python train.py --tokenizer="char" --decoder_norm="layernorm" --decoder_norm_position="pre" --decoder_cross_attention_every=2
Rows from block 3 of the audio encoder of a small encoder-decoder audio transcriber, named by matrix and row number. Rows with one number belong to one channel. Each number is 128 + 32 x the weight over its row's rms, rounded and kept within 0 to 255. All counts start at 0. Numbers have three digits each.
After each channel's rows are labels from the 100 clips, of 14976, where the channel reaches its highest value: "strongest on" is what is common among them. Only what is clearly more common there than usual is listed. The data: short read English sentences (LibriTTS-R).
# convs1: first pointwise conv (encoder.blocks.3.convs.1.weight, 192x192x1), inputs 96-191
# convs3: second pointwise conv (encoder.blocks.3.convs.3.weight, 192x192x1, transposed), outputs 96-191

convs1.79:107146067155192156218201137113137215168054166122113124114180158161120160106095168163118112124164159159145063104118118173109073116108127154100120146153082085144128128129159164102091091120138084164101147161128172143112120182120151127111161116142183115093114094152148119132149166161137100164
convs3.79:103138126124125098081155119114128026152101177095124095135109158054117149102094157096162188094117077165111101115112195108202132064137132097136070141148161070160123165178126131132111168091086091135140119144101126108120088092091141077118137162110129088078096106084117142140074129133097160131
strongest on: voice: female

convs1.128:181204161097148168116129108097092069176117080109118139169213128147154138129134167097107123149157146141139122076146120153103102113092110070171095117129144106111105133146169139060135075099083210097129169143097155116130157141097124130093154097044112107076125149145119111142170105100086144104
convs3.128:155086137078117155113152164121092134090147183121141125135085146111123120132102108090126135179129191149179126189146162108064112138154136124113083156110109034063162122092138130125125106141125213163145112157134142066137099137145100231141137058143108089124112173084151137180049117191157122150
strongest on: voice: female

convs1.177:116141085171098112125065118085167125123151119162121124138146105082143132117152140172122151128127078149166076168117168131126125107112142132107057120120153143097143116111134122114103082111131132130165097098074091084130077116127119049077095098112136112073122154156129181201141089178148119106
convs3.177:121137177131134137183248092128111167020151123102186092121151197095105176142155153143105132147111174121106176155131163115178194126151157145146125071111130126153180140140129136147126091141107116165104148181116158127114096142131159119117120179172139120187154100144152175117166146126193158147
strongest on: voice: female; the word "was"

convs1.47:128125172141123111099101133126135109120112099099161153104119150108098112162118195043159084103109149152164104115113159053133101104157177091104097203144082109129129108104170115151142076092142115079163136140111174091006133095102167112102129144138156128138066132124135114116150088118121143024
convs3.47:135092138118148069137115124137103146159164115079136185140145133138114121139100099161109095080134191089140081178162168085153116105106079048155089124123150068119147143141131087125145134140096126154140151145131132099082098091069133113117158116117123176165118128118109144073102113118161143115
strongest on: voice: female

convs1.139:151114157107112115133125175122104076135084123129134101110071135124147125209104165056123086123138102107160106155126117133133128125186122134128156141140081105101121126100129113194123129120101122132148126175113054095043113181191108136160216175144060100138123155154136122117163090109094136047
convs3.139:133089120100146174105088136103096106174148053017101166147127166164134095117119130105072070073091151100142109123156144119163166081114126083160130122139106099147106193077107117111148149148091154139115114140144096129153126142070121143136142140135150094105091145166143176150087104116152190105
strongest on: voice: female; the word "you"

convs1.91:108076116172110089146135154169098101176108126153112133071149095113115188164169122163182075104160155151123121149107129125135105116127103144120114098148102111119105084129190150092114115118110074130138093121118117146108119050148118112145117154142115115110077107111115113115197059170137117093
convs3.91:121108154108073112131083137180089096146128080122044164127140089158162090100106115148078125125148139110136107132117135146165124115135157086142139147120135096118094119087123095162131115119115167132089156155117111130157142049060158145093167150150134122118145114144117102118072120147133155144
strongest on: voice: female

convs1.58:192103102072115100090169062148159152167123164105099125097147171024105079123102116140154130074051023122120094128116132154181116104138166141124116138154077154158129139100086112092109137159172121146191101139067119064121156155121105143139105124153099133130149117184132159109144126131122096117
convs3.58:119112115158146096163204184144154114123098114137207104164167180064116185147126116105134121171131120115072156111152162131117139137147090100112115201133171124109140136125157166125104177105151152151107213119173106097176181187170131180179092103202138154111113102171108171094128181151159179138
strongest on: voice: female

convs1.71:176086081098132134115148129160149095092096127115154124103089164096164134178123104132155130102098097093142134181161124157144116079117135109171164065086170171137166107111119137128112116092092128155218084124090072092135200132229109144113131107143149114124093100090123114108130105131176128127
convs3.71:079217047125117053094098129128107102140033154034125085119098097129106124101134110067169155134140094121130093128087113121155143092087101141134127128121154124154159132141121149088200125073141138094114144138115151104152113094069100091138147146119159068114121136139161133139140081086140148102
strongest on: voice: female

convs1.50:124108152095151106127095159127195163198151147134129129127120110091122124091125077148123141057171135187110156185197096127116138084143154141094157111089097154118093162173124178186105133129091100164147098127128066080175060136105177112122110133085208113113126085141134131115156132199134067113
convs3.50:136137185145072149196168150129141068175117142136109112137174078131146110118088084159135106129096158110119162096146099134130124110131118146088160135155091157127153140086075142179138143183168091140115069087134153087126237088198177084134099085124041128145165098116155107112163151156117138093
strongest on: voice: female

convs1.80:107121151124140122186112031144147063093165121100091149103159074107179106117141122148032142096136143128096169160112138114108079090115108098115136088111088106131106096152135150061138063141225077136132120150139150153129162151097082080138130106140131159149098088147141150148100147107073078114
convs3.80:193122121129106200174174197106125124100129173122168137121092130126132183147141132146153137119162106099132168184134055104123191077143137124180114127140101102143085136135170131116134225128134148173095122149180164098096143170124071150135123146148140138122173142119152144144125116182145113152
strongest on: voice: female

convs1.138:111127083147134131104108068111149102174114152112118106122157146111186090166187092170137111112113142150096132138138127190127075113142118089118086156214104150119134111130185152131188119140129129129091161124127143121133170162135141114179151112127103094116094027127102121172118103111127129153
convs3.138:099122100135114149089119044108104135122114100075128145145128063090074086094115071154094151088124137077144102149077110163130152144135030094123050132122109088140110108108134129087168105134130085118089137123144121129144054111123168124128104146129124147136070103131113031051135032119092126135
strongest on: voice: female

convs1.191:125116145186145169072138122130093132154090160137126132122140116133129100103093108128148130086100143064116078094108053111169131182109148128123114093121116175154144128108156082164080174129228138147095070160143124126175229143198115127181078133090128090201173103154113132148137175123127104142
convs3.191:138112110145163176122131159130117152205161175125136161176134140127119115169141159116149080112117161143172119169180134136125111135125098185140139133185174099167079128094146055188121127119113100157153176140147121155151161167117139183106155129117169128152179155119144122093125088143157161094
strongest on: voice: male

convs1.169:110111094119130133082114137110098160147163089185149211109153161163125108094162139087096135137084134142138151154169102132146099092146097149168169189157157102120130159159101146113108137110194157140097082139102162109080122071124148121106156167144114168169138131170138172113132135137183122086
convs3.169:146169093136094136100143125132162139132060118095127172157105149121160151117215159136110155133081129164182164136075065134108098181107107085129153163127119189128118129155097149113120097085209168113063144160101155081176130158150117090149069119098131098155154115146153188113108108071099127080
strongest on: voice: female; the word "i"

convs1.62:153155144133101179073136167120085150130152107153120144165076130189113127081131086090122130111084140162137151157127145119183175107158077131151178128092193137062197147155132101178129039137167136126136129118071110122101112090113110109112160160075155147095140170180092125147153071145091139105
convs3.62:046134102182128110168108101165132123148104134104082131085153134120087087122092138113176104124167132180125140104123173159144101088150097169095168134130202139118148151104138116092131100149153135116117096131146108120117155033126183130125139161100161119132157010102174188132183061092065113118
strongest on: voice: female

convs1.161:130087052099148088136143129133094120071210109154090143126174096089125182117185110134118143114143061195187152137176108133187112123138098129098147131050159133107180154123124124082148122125127087107118120113118124162134132111138109094134132141129214120161104147160159159079122104127060142181
convs3.161:075155110142153136095087123157105214067160126154186125199150125135126102117146077135132129142156065188131127087050134051124117141132155056134130129124088182117157128154127167094137086092143124129136098156074081091154173116135130121121150170099190166118096074067040117155150144130071114166
strongest on: voice: male

convs1.129:103101098083180144099093102134148120128142189134136105094100100146115137122104157138121162104126084144120091140134131099163118145090148118064165139160116121137061187181131140096138113067141094165145076174106087105135145177116152097091104150153135078136071153115120190103124115076140064159
convs3.129:093102089125147127094080093162098132138078106148072085151101090127133092145122093144129122073111095125123096109129223065136129164118126126151131140118140076148159160165133133115142055114108078107110128084101055107106145025143127120129125126095089119080125143160153150102106130112184102111
strongest on: voice: female; the word "he"

convs1.94:146162129116119185126084133117168127152108121120167136157129158102164183137124088124110080153174180208082122139135112120109165098143197147157149138120148166183166150149112133160181155156176144067147098128138177134104109134144097182094159146142162137146122095140090132120127135174099116100
convs3.94:159163150120106118180152159169145115115109183149114161117154120141124109158163137155109146088125176120162147100143154152225105090121160209137178152112139096086090120088179122078122203199147126139104190201113086151143124152138109120171120089124118135174183162161138158153153140116155116169
strongest on: voice: female

convs1.36:108104180150122156121166162197093142098099056082105142076135131169115185150117122154120102134101184154160149187105050130148124137146147105157103132159103136157181127124163106114137145114116101135116095129129107130161154181127135098132101115146091144174109103142185122128131150052178176100
convs3.36:117177091093116111086110112121098142133144142135097167145145101093129029122159131110117130053116140140144065066110129125113100155148129185095183159148185152082139119147172097165096119113135091154116141107112160108086082101101137085063124158069132132118099126113159144151139123094094125122
strongest on: voice: male

convs1.18:120169131145131107113130148109163075101056128108087118124096117178156079146155104123184153130108204161116130134126102079165189153127185133129188132134122179125114083090141105209123125143024088137102068094122153131142098147157170146114115165123094126133089121129179137129161096160164181130
convs3.18:122138146110136146090128154126138073192135115057118080169112110101075146082071100145138089108130116131095130079105147107120149188060124042128061125166116144140135171112141120129143147127146116151116116134106147119114165160065097133121148125141124128101132109158169123115070100073112086153
strongest on: voice: female

convs1.69:154097165068159103145084142154171110165115132128147119076134158204177113174127114109132138069113146126182093121138149110168156134123136140188108146139087119149127147109128174113162111079076121122143134090101112078125116074143122152172110129112093082104066106103081107108162101146135098110
convs3.69:125071153108146078174104149121150102088073065095080107154146161184197121145135136126093086137133144138134182134136094116109114143151117073125101163145103153138112130153124101172143129186164192109074115153151133210150147153157127151126193112120104151157148117086091108098167170139127177116
strongest on: voice: female

convs1.92:124098153150101097145212057114184120120150139093130115156147125154108099176161104107136150101144130169142051098102130161156109095081166128171174130174086112122165090110125158104157057141154130116179145155174118127189123122186127161165133125130181124144159074118098095172078179139129116183
convs3.92:227146092107138152190114185148164063163149142152111144138154168136129101149167157135111158132148156144131182105154123138105106146112144154105120092145121142109108125114106085104130172129190181114133161140126145126109185119144155170183125146140107125141119155093172182167131147135127146162
strongest on: voice: male

convs1.117:094161098127133104158165131141123159106112111147124108100125118165157155133085105121136153152054121127155122121151050083136183070158137110126092130119104110166124143164130147123083094133123048092133108106144143130083149084176119096096089135118109139128099116146134118104196173103160128170
convs3.117:127139162130121111121136119107138082152084138131173120098138136178124107099093094130087100166143144161038136122150120128137085079070124149159067143154087081092164119140088150129164115077172075138069078146158199168142113122153129086120098081145073105147127109157106117104170155144130104148
strongest on: voice: male

convs1.85:058168137087149103149131137079091146135140127185130109069152099107135186146104140151065118163106172133113101075129106132125124122126186144085139226084070150068136094120126124098138160137104129106134075137120154145073089167065156141127178150125076204085139116148062110121111100145134126110
convs3.85:119183113109142112143119131116166121076121099116119143113164200102177144098153105126011057142096120092083128137104146118125103136146138104074106144137147141114111157090125166125068161149126156115156154147143090205036084156105188116155098095181126110141163134116148150122155120126157152098
strongest on: voice: female

convs1.184:121132166083125131113054204097136109112111094148128106150121151194150070138163100200122113135131115171105187151139094066144158130135131111095185130114120172111120099110106134157093069148034080070145108127137157111082081168134170110185115189107110151111127195118150075143150099095176163110
convs3.184:112130129195157098140098098152105124192139125132128095072166137164073120131168135100118120140121107160071145102140176145158144097117196138114158081114157158149124155172184110154090136093118146161143086125128098093125090042111172063127099188140094166148134131123133158150163134140080181131
strongest on: voice: female

convs1.167:128158105121141155129178149113143130160104174184141139169084118171084127158115118123133138144109135140142060170186149104143128116109079111135147096079169172092156099078135111127130140120147101157114161099138090146133126127217143110111127138115092049078112104148109107091091187135100138154
convs3.167:190140141120158140132130128173180082109086127128134149154168164108148133190147167153160124134180104156135160093107166108155088169117141135128144114140152136160069149130144079099161137162125127107149138125086173127070230108145142090113176128122118125164144131124179119123125157159145069100
strongest on: voice: male

convs1.163:137112087103087176140133149083090168087097135152139115165167165103100103109099112131038142154186114126107136140152112110140151072117155090158070128141129102143083150156125096128145076124134161034141108151108136221108095141061164123157175107048118079133170144097108124126123126157178054104
convs3.163:150067125172130106141158125103069241100136155133092137143135096120089155049141103173146157168140108088137101103113139140098109123089163095175075116093061110130127120170136145138100121113133101170169106161080163139143080077142093132102115126148126167127112044128088136124126143132153146098
strongest on: voice: female

convs1.126:133119124163165173081134137149124140077156083104115112116081128092130090131097147142107120154157093114184075147134148166169166146208146114144123137079155194122112158132139127145155131164104188102128137144159068131154138128155092115167129149093173119147117129168089069122196147154081093125
convs3.126:100173160111125145114055109162093147070069094118096146124110124124141085105116103074158118135153094121118194169155154122132149161148152181109120134126179058119069142082122112126138095163104087169114104133127068137141109110125160094131159111148080121116127066064127104155167142104159104123
strongest on: voice: male

convs1.175:151110122096127170139132116145065136153109114115089224114122110137066140151105152124109100119151143139085083113156133116140102140181119092160077160120143200152152206118129133142168128183148120105082141075134083160101199114066176134135120146142111071160157144179100101069174118165122118073
convs3.175:114198134156135073112154106185074193164106116178159133109095123127119107156142149178111136131140104125131129123147101157131123198136130123121152061170142142150129129110143150131146149092158116103158095177070116220096150132110213142121140127169212103081169120161101089133135118117137145123
strongest on: voice: female

convs1.49:085102138128196165129113096170189133134052125120114100146153121136119105121159125125062095145125196192102164138184125172138131113147117099136129135176151074096140109064107134177139163128070132133094143149119169125096136182129162117098163088167111130190138092119133118143136115127099134091
convs3.49:148128164140107129158161153130115191134128194133111152102110152106144167169130089203149152140130091120190133144088125066172112145198195133078116162106158160129109062182147142152060102123207107117126099222096144084118135139145155152120104064112095137148186152139112166142155137213161162154
strongest on: voice: female

convs1.153:161110094149117087159146078102123130198134119100097123144097057126160126086174123172165140131108137064059129146111124145131175124151136116117145109181123166114145114133196128106077140103103138068088103164159147119139130097117087129120076103109107127100124130173128141199156162159141093151
convs3.153:068117101130135105156071082163083128131140140133099145113176123104148132104128068109137151169174104069123128114155153076142180130158127116104114220130112113139115116160129180084118110212195109109102081165115143144145142129135158128150071134098137171109089098094142111099163161159132172126
strongest on: voice: male; the word "was"

convs1.173:075138137127134145133171170127110151076089086168222107124110136087127069105105130156150094102079153118154146123154110102101144077179144102194087164140170093158146185123141122126105107115110159097168075154151154166104120095158090115129127111169097163158179093090152161117097137192125122123
convs3.173:150197187186124125115103121126116098096141124097094147136118122143135143091171157125110118154083152196150177147120151174062187091184152164100149173130187150099086141088163129103089147135158136196121143164193110144145116188104105084105109102166087109175189106095112088135079122149144129140
strongest on: voice: male

convs1.119:116139145085127135089161155106154182131102129107121112101113123161137055133151109114078119136185106125150143109153149154108080120132138105127145161081191103082124198150106124152148141132150128115192130215128113125128158135108121159133114114132239145125181121076158097166117111123063104139
convs3.119:130105126121189131149101163127099099156175102080096161169119102128155187140128117126115086088099147135122131113123075116141110145116143155145115096155155161094112126153129121087134106099113144109115139165155157121129147122041061100144146100180128177139195127109150129175126081022121135110
strongest on: voice: male

convs1.12:135131132108183169164126106153115110117159156142139123111131101121129116115208162132108123106166134161109121101110104158167091099204140183068141121089150099129079169109076077148097098159184201088125166083164133123120098150116175108171155130108156175144123184179152121149102127159113056100
convs3.12:100117166138110089088121147135138126235132125081058147156181137136119117144139142097089072130173126164153128084153146147120113142142120132067107166183142140156096124169166140139119068082109123091089129080072110116149078154145127151129055131122109131103099141118091220113123132145164103112
strongest on: voice: female