config = dict(
    input='log_mel',
    win_length=400,
    vocab_size=32,
    encoder_norm='batchnorm',
    label_smoothing=0.1,
    decoder_norm_position='pre',
    decoder_parallel_block=False,
    decoder_tie_embeddings=False,
    optimizer='adamw',
    steps=21600,
)
Rows from block 3 of the audio encoder of a small encoder-decoder audio transcriber, named by matrix and row number. Rows with one number belong to one channel. Each number is 128 + 24 x the weight over its row's rms, rounded and kept within 0 to 255. All counts start at 0.
After each channel's rows are labels from the 100 clips, of 14976, where the channel reaches its highest value: "responds to" is what is common among them. Only what is clearly more common there than usual is listed. The data: short read English sentences (LibriTTS-R). In brackets: how many of the 100, against the usual share in percent.
# convs1: first pointwise conv (encoder.blocks.3.convs.1.weight, 192x192x1), inputs 96-191
# convs3: second pointwise conv (encoder.blocks.3.convs.3.weight, 192x192x1, transposed), outputs 96-191

convs1.56 [146 159 152 100 147 123 126 127 123 167 129 145 129 109 103 109 151 120 138 125 112 129  62 117 118 141 116 115 137 119 144 137 135 102 154 151  86 109  58 143  74 148 129  92 120 119 171 135 145 132 114 132 126 122 126 128 144 112 150  95 107  54 117 119  37 134 134 141 130 109 161 137 112 128 164 107 121 135 122 135 128  95 100 106 129 183 129 146 124 115 136 162 133 132  87 146]
convs3.56 [112 114 128 105 107  96 131 160 144  99 126 123 136 137 132 107  86 110 135  93 136 134 125  95 126  98 137  91 114 133  71  95  98 140 122 165 105 136 103 134 139  89 107 113 141 123 150 147 147  71  99 137 116 141  81 106 109 131 134 131 112  90 116 118 119 107 111 146  81 119 102 114 154 119 118 104 113 125 127 139 102 124  95  92 104 127 122 154 171 151 123 118 142 129  84 119]
responds to: the word "you" (47 vs 14.5)

convs1.181 [121 171 131 116 149 133 140 149 124 114 123  95 111 125 129 117 109 122 152 114 128 172 148 163 105 131 129 153 128 119 144 102 114 121 125 115 119 127 134 115 141 135 122 136 124 149  80 122 141 210  45 148  93 137 131 141 148 160 141 165 151  99 135 101 117  96  92 123 117 155 139 127 114  90 120 140 165  72 161 170 146  98 112 120 128 119 124 137 165 105 164 125 125  95 189 118]
convs3.181 [155 143  85 150 119 194 136 126 148 124 122  89 146 128  93 157 147 139 127 143 115  93 108 149 138 134 123 137 107 127 120 133 159 147 145 161 107 113 152 101 127 144 154 142 142 161 147 116 163 151 164 120 133 124 135 154 151  96  89 116  96 134 150 133 162 105 179  79 151 105 104 132 150 129 117 126 173 117 139 112 148 122 140 117 113 122 115 172  56 113 113 133 105 151 204 141]
responds to: voice: female (83 vs 54.1)

convs1.99 [ 98 190 148 153 155 135 138 124 121 110 165 154 116 143 140 122 129  71 112 102  86 112 122 168 102 161 133  95  25 161 131 111 140 149 115 134 144 121  95 135 133 136 126 120 122 130  83 130 107 150 124 141 104 120  91 154 138 139 152  94 139 111 169  93 141 118 142 126 163 135 161 145 123 143 116 142 137  79 150  88 114 106 123 127 118 145 111 118 152 132  91 145 114 114 124 131]
convs3.99 [137 136 122 134 128 187 156 143 144 138 106 180  99 140 188 137 158 151 129 126 146 128 142 148 154 146 128 172 183 154 122 166 135 128 138 139 169 123  97 126 150 167 134 160 169 117 153 129  98 136 144 132 163 113 129 162 143 130 121 128 141 113 144 133 117 131 130 129 104 150 115 134 105 155 139 139 145 127 118  89 120 120 153 167 132 128 120 105 132 136 128 131 159 123 132 138]
responds to: voice: male (76 vs 45.9)

convs1.29 [136 157 156 110 152 145 113 167  81 142 202  97 164 150 129 121 101 147 103 117 150  89 122 140 136 115 143 121 110  71  93 177  81 142 161 115  93 167 132 115 164 118 105  83 180 121 141 110 171 121 119 137 157 126 115 137 138 132 143 148 151 139 107 149 129 154 171 139 112 173 120 133 107 109 136 103 128 143 112 172  94 151  71 113  83 115 147 152 124 133 144 148 161 147 102 109]
convs3.29 [186 102 132 106 103 144 129  79 152  88 129 119 172 147 129 127  85 152 120 109 113 138 176 146 149 151 110 148  78  53 106 140 116 117 119 148  84  83 111 126 127 105 130 114 167 115 124 132 148 123 126 188 128  97 107 128 117 153  97 157 122 113 159 116 105 148  86  99 107 161 129 123 144 131 135 141 132 123 120 155 116  81 142 107 134 149 133 138 108 136 140 141 108 137  72  89]
responds to: voice: female (83 vs 54.1); the word "me" (32 vs 4.7)

convs1.182 [120 132 117 104  81 160 104 134 130 117 134 160 138 114 114 132 161 128 109 126 147 167 100 147 101 128 128 157 134 150 100 126 127 160 111 145 119 129 117 111 142 154 148 166 124 143  91 154 133 123 138 115 116 124 120 115 114 136 197 134 130 129 108 111 120 130 103 125  84 149 129 125  91  92 117 144 153 165 143 129 149 133 139 141 114 146 169 161 116 126 144 114 105 151 136 154]
convs3.182 [ 89  96 116 158 134 115 159 126 129 145 112 103 188 113 123 138 120 150 128 145 146 146 120 150 144  91 119 118 155 109 176 112  67 142 123 140 102 120 131 136 111 111 121 115 123 158 137 167  94 154 153 145 147 132  94 133 147 117 133 121 116  68 124 140 157  89 121 129 135 114 143 143 130  73 140 101 122 136 146 178 158 169 151 174 123 124 172 121 121 163 139 141 141 136 112 112]
responds to: the word "was" (40 vs 9.9)

convs1.60 [159 123 148 111 109 136 160 110 104 152 130 119 110 110 101 136 154 114 128 152 125 136 123  88  79 110 153 130 124 165 113 129 120 124 152 171 125 116  68 123  94 141  80 124 146 116 139 123 138 110  79 103 144 105 139 118 105 129 122 133 106  46  89 137 100 119 144 119 142 127 134 148 122  90  84 155 157 137 122 148 114 143 159 108 120 240 171 131 129 121 133 141 110 148 125 126]
convs3.60 [171 136  92 148 132 128 125 109 151 130 108 142  85 163 116 162 180 154  78 149 126 129 131 136 108 182 152 137 120 147 146 127 154 147 120 144 124 110 138 114 122 137 139 127 143 109 156 117 105 155 180 129 163  98 180 135 142 108 122 119 155 124 109 136 129 151 127 133 126 155 134 164  83 162 115 149 166 126 125 139 158 156 105 148 153 139 163  81 111 115 162 176 116 102 147 132]
responds to: voice: female (98 vs 54.1); the word "was" (30 vs 9.9)

convs1.143 [120 132 137 119  96  90 111 124 169 119 149 137 155 129 134 166 146 155 134 112 138  95 127 138 141 119 129 125 135 132 108  95 135 127 124 110 158 117 105 133 143 126 159 120  96 114 139  61 163  70 132 134 150 159 130  96 159 144 137 112 161 100 147  56 131  89  99  95  81 167 126 128 138 138  99 139 155 122 131 104 171 125 123 111 149 198 121 149 147 150 139 109 124 146 169 150]
convs3.143 [107 147 172 120 131 146 152 121 172 102 108 143 109  87 113 131 111 124 107  84 143 104 130 102 142  79 121 109 124 142 155 123 123 161 166 110  93 136 100  62 111 131  91 165 151 153  93 119 100 111 140 132 122 133  87 119 105 134 158 140 149  83 159 187 135 121 105 130 141  87  96 107 107 135 127 135 122 101 148 113 109 160 134  92 108 114 134 153 143 149 142 182 118 184 114 151]
responds to: voice: female (86 vs 54.1)

convs1.83 [101 121 119 128 126  89 170  94  94 111 142 109 102 127 147 112 105 152 134 146 155 113 130 137 124  99 123 145  90 106 150 106 121 128 160 111 137  85 111 139 179 105 118 152 136 124  81 142 126 129 137 121 176 124 160 126 151 130 105 129 162 169 116 124 127  78 117 143 127 142 133 154 142  74 147 148 123 141 129  79 114 147 101 164 107 147 142 116 114 154 145 147 125  81  85 125]
convs3.83 [152 151 148 105 160  93 142 106 125 165 100 121 125 163 149 123 142 175 121 113 128 139 149 123 102 107 140 100 110 142 140 144 152 117 148 132 118 160 132 116 148 127  77 151 104 108  80  88 155 129 133 120 114 108 144  86 137 151 119 152 167 148 100 151 121 187 116 135 149 122 136 115 118 132 126 112 126 107 124  89 140 156 135 121 151 102 135 146 138 140 109 170  64 153 111 176]
responds to: the word "to" (42 vs 14.5)

convs1.42 [126 146 124 157  97  71 121 125 123 126 157 154 158 121 144  91  75 157 114 127 112 133 137 117 156 144  97 136 153 109 167 146 106 112  94 119 144 118 102 156 144 170 134 115 131 134 150 154 115 112 143 123 133 125 166 140 122 137 125 109 202 128  91 150  70  75  90 115 115 139 154 125 121 136 143 185 139 153 128 164 105 144  91 112 117  87 160 155 161 157 123 128 142 129 149 139]
convs3.42 [123 110 133 116  85 117  84  76 132 143 109 151 118 146 120 134  89 139 121 100 105 112 143  89 145 124 150  97 148 140  96 112  66 125 160 126 115  95 132 126 153 128 135 110 133 101 138 122  94 110 110 153 124 132 167 121 113 101  84 139 122  98 142 142 126  84  83 133  57 132 106 113 120 145 122 111 102  43 149 149 133 142  90  91 132 116 107 129 125  80 114 117 110 132 100 148]
responds to: the word "you" (42 vs 14.5)

convs1.6 [152 134  90 203 165 102 122 106 122 147 171 177 135 123 153  90 121 130 179 165  79 147 138 130 128 162 107 133 141 116 119 110 151  90 138 126 103 132 123 132 189 134  92  95 119 152 131 140 143 154 136 142 140 147  75  99 100  97 129 110 105 122 112 123  80 141 122 175 149  98 146 185 108 146 196 126 137 160 148  85 146 134 123 130 137  96 127 151 130 163 115 122 120 132  89 134]
convs3.6 [100 112 116 165 169 127 102 135 124 101 131 143 116 127 123 119 133 124 175  85 103 154 123 137 133  80 130 115  97 155 100  79 114 163 131 104 162 130 121 155 145 109  99 115 136 165 146 140 127  91 125 148 130  99 123 126  83 129 136 166 118  84 151 144 131 124 167  96 115 132 106 148 148 148  86 129 137  66 113 151 100 181 117  99 132 101 133 117 169 131 150 141  95  87 160 126]
responds to: voice: male (86 vs 45.9)

convs1.33 [127 113 161 128 119 127 109 160 122 137 168 121 129 148 142 108 123 119 120 134 109 151 145 183 130 143 122 117 121 143 101 185 148 135 116 111 128 100 123  99 152 151 124 122 179 147 143 140 136 141  86 111 174 166 110 170 156 108 124 124 114 166 227 146 148 142 161 112 157 104 145 149 122 123 137 118 115 118 123 114 140 158 139 143 127 110 120 110 126 122  63 194 113 135 124 157]
convs3.33 [140  99 151 137 123 109 133 144 138 123 149 145 120 145 139 117 110  96  88 105 117 119 123 133 109 136  75 142 150 121 117 116 125 112 145 121 129  71 177  82 139 158 131 132 136 116 147  98 139  71 120 131 145 127 127 142  88 132 111 147 114 159 109  78 133 122 117 132 145 144 118 134 124 137 121 108  99 118 139 111 127  88 134 112 120 117 134  73  99 139 126 133 130 132 121 117]
responds to: the word "i" (53 vs 18.4)

convs1.63 [182 153 120 148 120 117 111  88 122 113 134 117 159 116 127 122 122  96 106 135 102 141 193 134 125 106 141 145 128 119 134 124 112  96 118 115  96 123 115 136 122 123 175 130 155 124 135 144 152 102  93 105 122 150 104 104 170 113 125 119  99 134 123 140  97 109 117 138 177 150 131 126 118 123 132  81  91 119 114 148 117 106 139  81 114 132 125 115 131 176 152 196 143 124  85 118]
convs3.63 [130 106 149  93 108  90 144  96 124 122 141 133 144 151 130 160 107 136 113 128  97 110 157 164 127 128 115 112 119 116 111 104 122 102 130 110 169  93 146 151 102 117 134 147 131 116 125 168 154  82 138 159 118 123 131 170 105 164  83 130 120 156 156 109 101 121 134 119 148 139 126 147 131 129 113 114 137 106  92 115 112 108 104 132 151  84 107 105 112 126 111 155 123 126 121 128]
responds to: the word "was" (30 vs 9.9)

convs1.144 [140 127 175 126 163 109 140 128  82 128 146  99 144 147 126 118 141  89 122  88 159 142 120 152  99 130 127  99 148  82 135 109 152 145 114 134 104 138 109 122 160 103 107 124 103 143 139 145 144 153 110 125 134 122 116  99 137 148 151 137 119 141 128 117 119 112 134 125 107 150 108  34  85  93 102 122 106 133 132 143 113 116 116 146  87 127 194 154 168 139 136 134  95 156  70  65]
convs3.144 [163 121 141  74 109 141 130 114 117 130 144 110 137 141 126  93 105 155 141 130 134 128  95 122 134 128 126 126  97  62  89 107 123 112  96 122 122 127 148 138  91 103 125  86 128 106 103 134  80 122 152 130 120 106 164  93 132 125 135 100 126 150 125  96 120 108 102 140 115 113 121 109 146 100  89 128  82 132 107  87 126  77 109 118 124 122 133 137 125 127 126  92 125 115  87  55]
responds to: voice: female (90 vs 54.1)

convs1.84 [150 127 101 118 143 125 130 128  89 135 163 101 144 152 106 131 108 134 161 125 127 121 129 135 132 156 115 131 118 125 132 163 142 151 100 104 173  99 111 138 120 113 157  93  88 111  79 151 112  79 152 135 111 102 136 142 156 145 147 127  80 110 136 120 118 186 124 107 140 115 176 133 165 116 150  98  28 144 138 126 158 109 142  73 159 126 157  97 116 157 139 120 103 165 131 134]
convs3.84 [150 155 133 128 133 154  97 133 110 142 125 118 130 165 131 149 204  99 139 121 147 106 113 116 132 112 127  98 114 126 167 148 132 154 150 111 116 190 117  55 140 151 132 162 147 156 127 155 135 186 175 115 169 142 145 120 124 162 144  94 128 102  93 119 169 165  99 107 106 133 136 129 126 109 114 152 155 113 149 148  91 181 125 117 143 153 128 131  97 147 149 130 139 174 126 113]
responds to: the word "was" (26 vs 9.9)

convs1.54 [137  86  95 121  92 169  99  95 115 139 158  83 140 122  94 105 161 145 148 110 133 128 141 107 151 115 132 112 118  84 155 108 131 118 132 120 114 128 120 143 142 106 145 129 138  82 119 108 165 124 146  98 145 168 108 130 119 114 150 126 125  96 161 140 146 155 116 103 101 119  82  21 126 126 129 118 118 132 104 143 133 179 102 135 100 155 107 142 102 129 136 147 104 103 153  52]
convs3.54 [ 96  82 175 153 157 130 112 132 113 132 111 140 109 128 125 111 136 178  83 144 117 113  90 136 114 136  88 119 166 102 106 112 149 135  97 134 156 152 148 124 129 103  75  97  83 145 136 104 122  76 101  92 138 152 125 121 127 155 160 128 115 109 110 112 123 146 105 139 141 140 121 124 106 110  41  77 123 130 168 124 116 134 135 142  98 137 128 116 115 132  99 148 169 141 111 107]
responds to: voice: female (96 vs 54.1)

convs1.5 [115 155  87 161 124 108 138 142 108 137 103 105  89 151 110 159 127 149 121 162 138 108 161 131 109 181 168  95  23 114 134 140  71 179 111 145 143 159 119 124 150 101 161 124 147 183 127 111 101 133 172 133  78 149 151  84 121 130 139 149  85 140  93 147 131 125 118 106 137 149 133 114 134 115 128 136 131 128 150  87  93 137 135 126 131 122 112 119  98 148 135 177 133  92 140 137]
convs3.5 [160 101 110 106 130 151 111 135 142  99 120 141  94 141 113 122 109  99 155 101 168 132 148 137  93 152 142 189 125 109 139 166 152 162  78 148 122 120 123 123 118 153 117 145 157 158 147 105 120 137 126 110 166 118 141 160 142  80 132  99 149 141 130 111 124 113 129 123 125 131  99 109 127 131 102 110 102 110 128 151 126  94 121 171 116 161 111 151 153 126 143 119 177 130 136  90]
responds to: voice: male (93 vs 45.9)

convs1.34 [139 143 105 145 113  61 110 116 125 109 173 151 103 102 126 155 155 156 144 139 129 116 116 147 146 122 128 136 127 163 124 101 133 173 149 133 148 132 114 123 153 105  91 153 156 168  66 148 163 144 120 146 120 139 153 107 139 169 151 130 121 117  94 152 100 134 146 129  47 121 155 126 124 120 144 117 136 148 161  74 138 138 111 149 111 165 140 124 153 150 141 110 129 125 156 137]
convs3.34 [152 132 136  76 119  99 127 106 141 119 161  97 119 157  82 150 149 129 119 114 140 129 164 103 142 112 108 104  97 126 131 132 182 131 119  63 126 147 127 136 162  80 109 164 151 115 123  89 114  97  96 100 130 174 159 117 100 112 123 135 130 179 115 164  75 166 104 125 183 132  82 112 139 110 126 150 108 130  94 116  72 139 135 108 109 148 119 123 136 123 167 144 130 167 145 150]
responds to: voice: female (91 vs 54.1)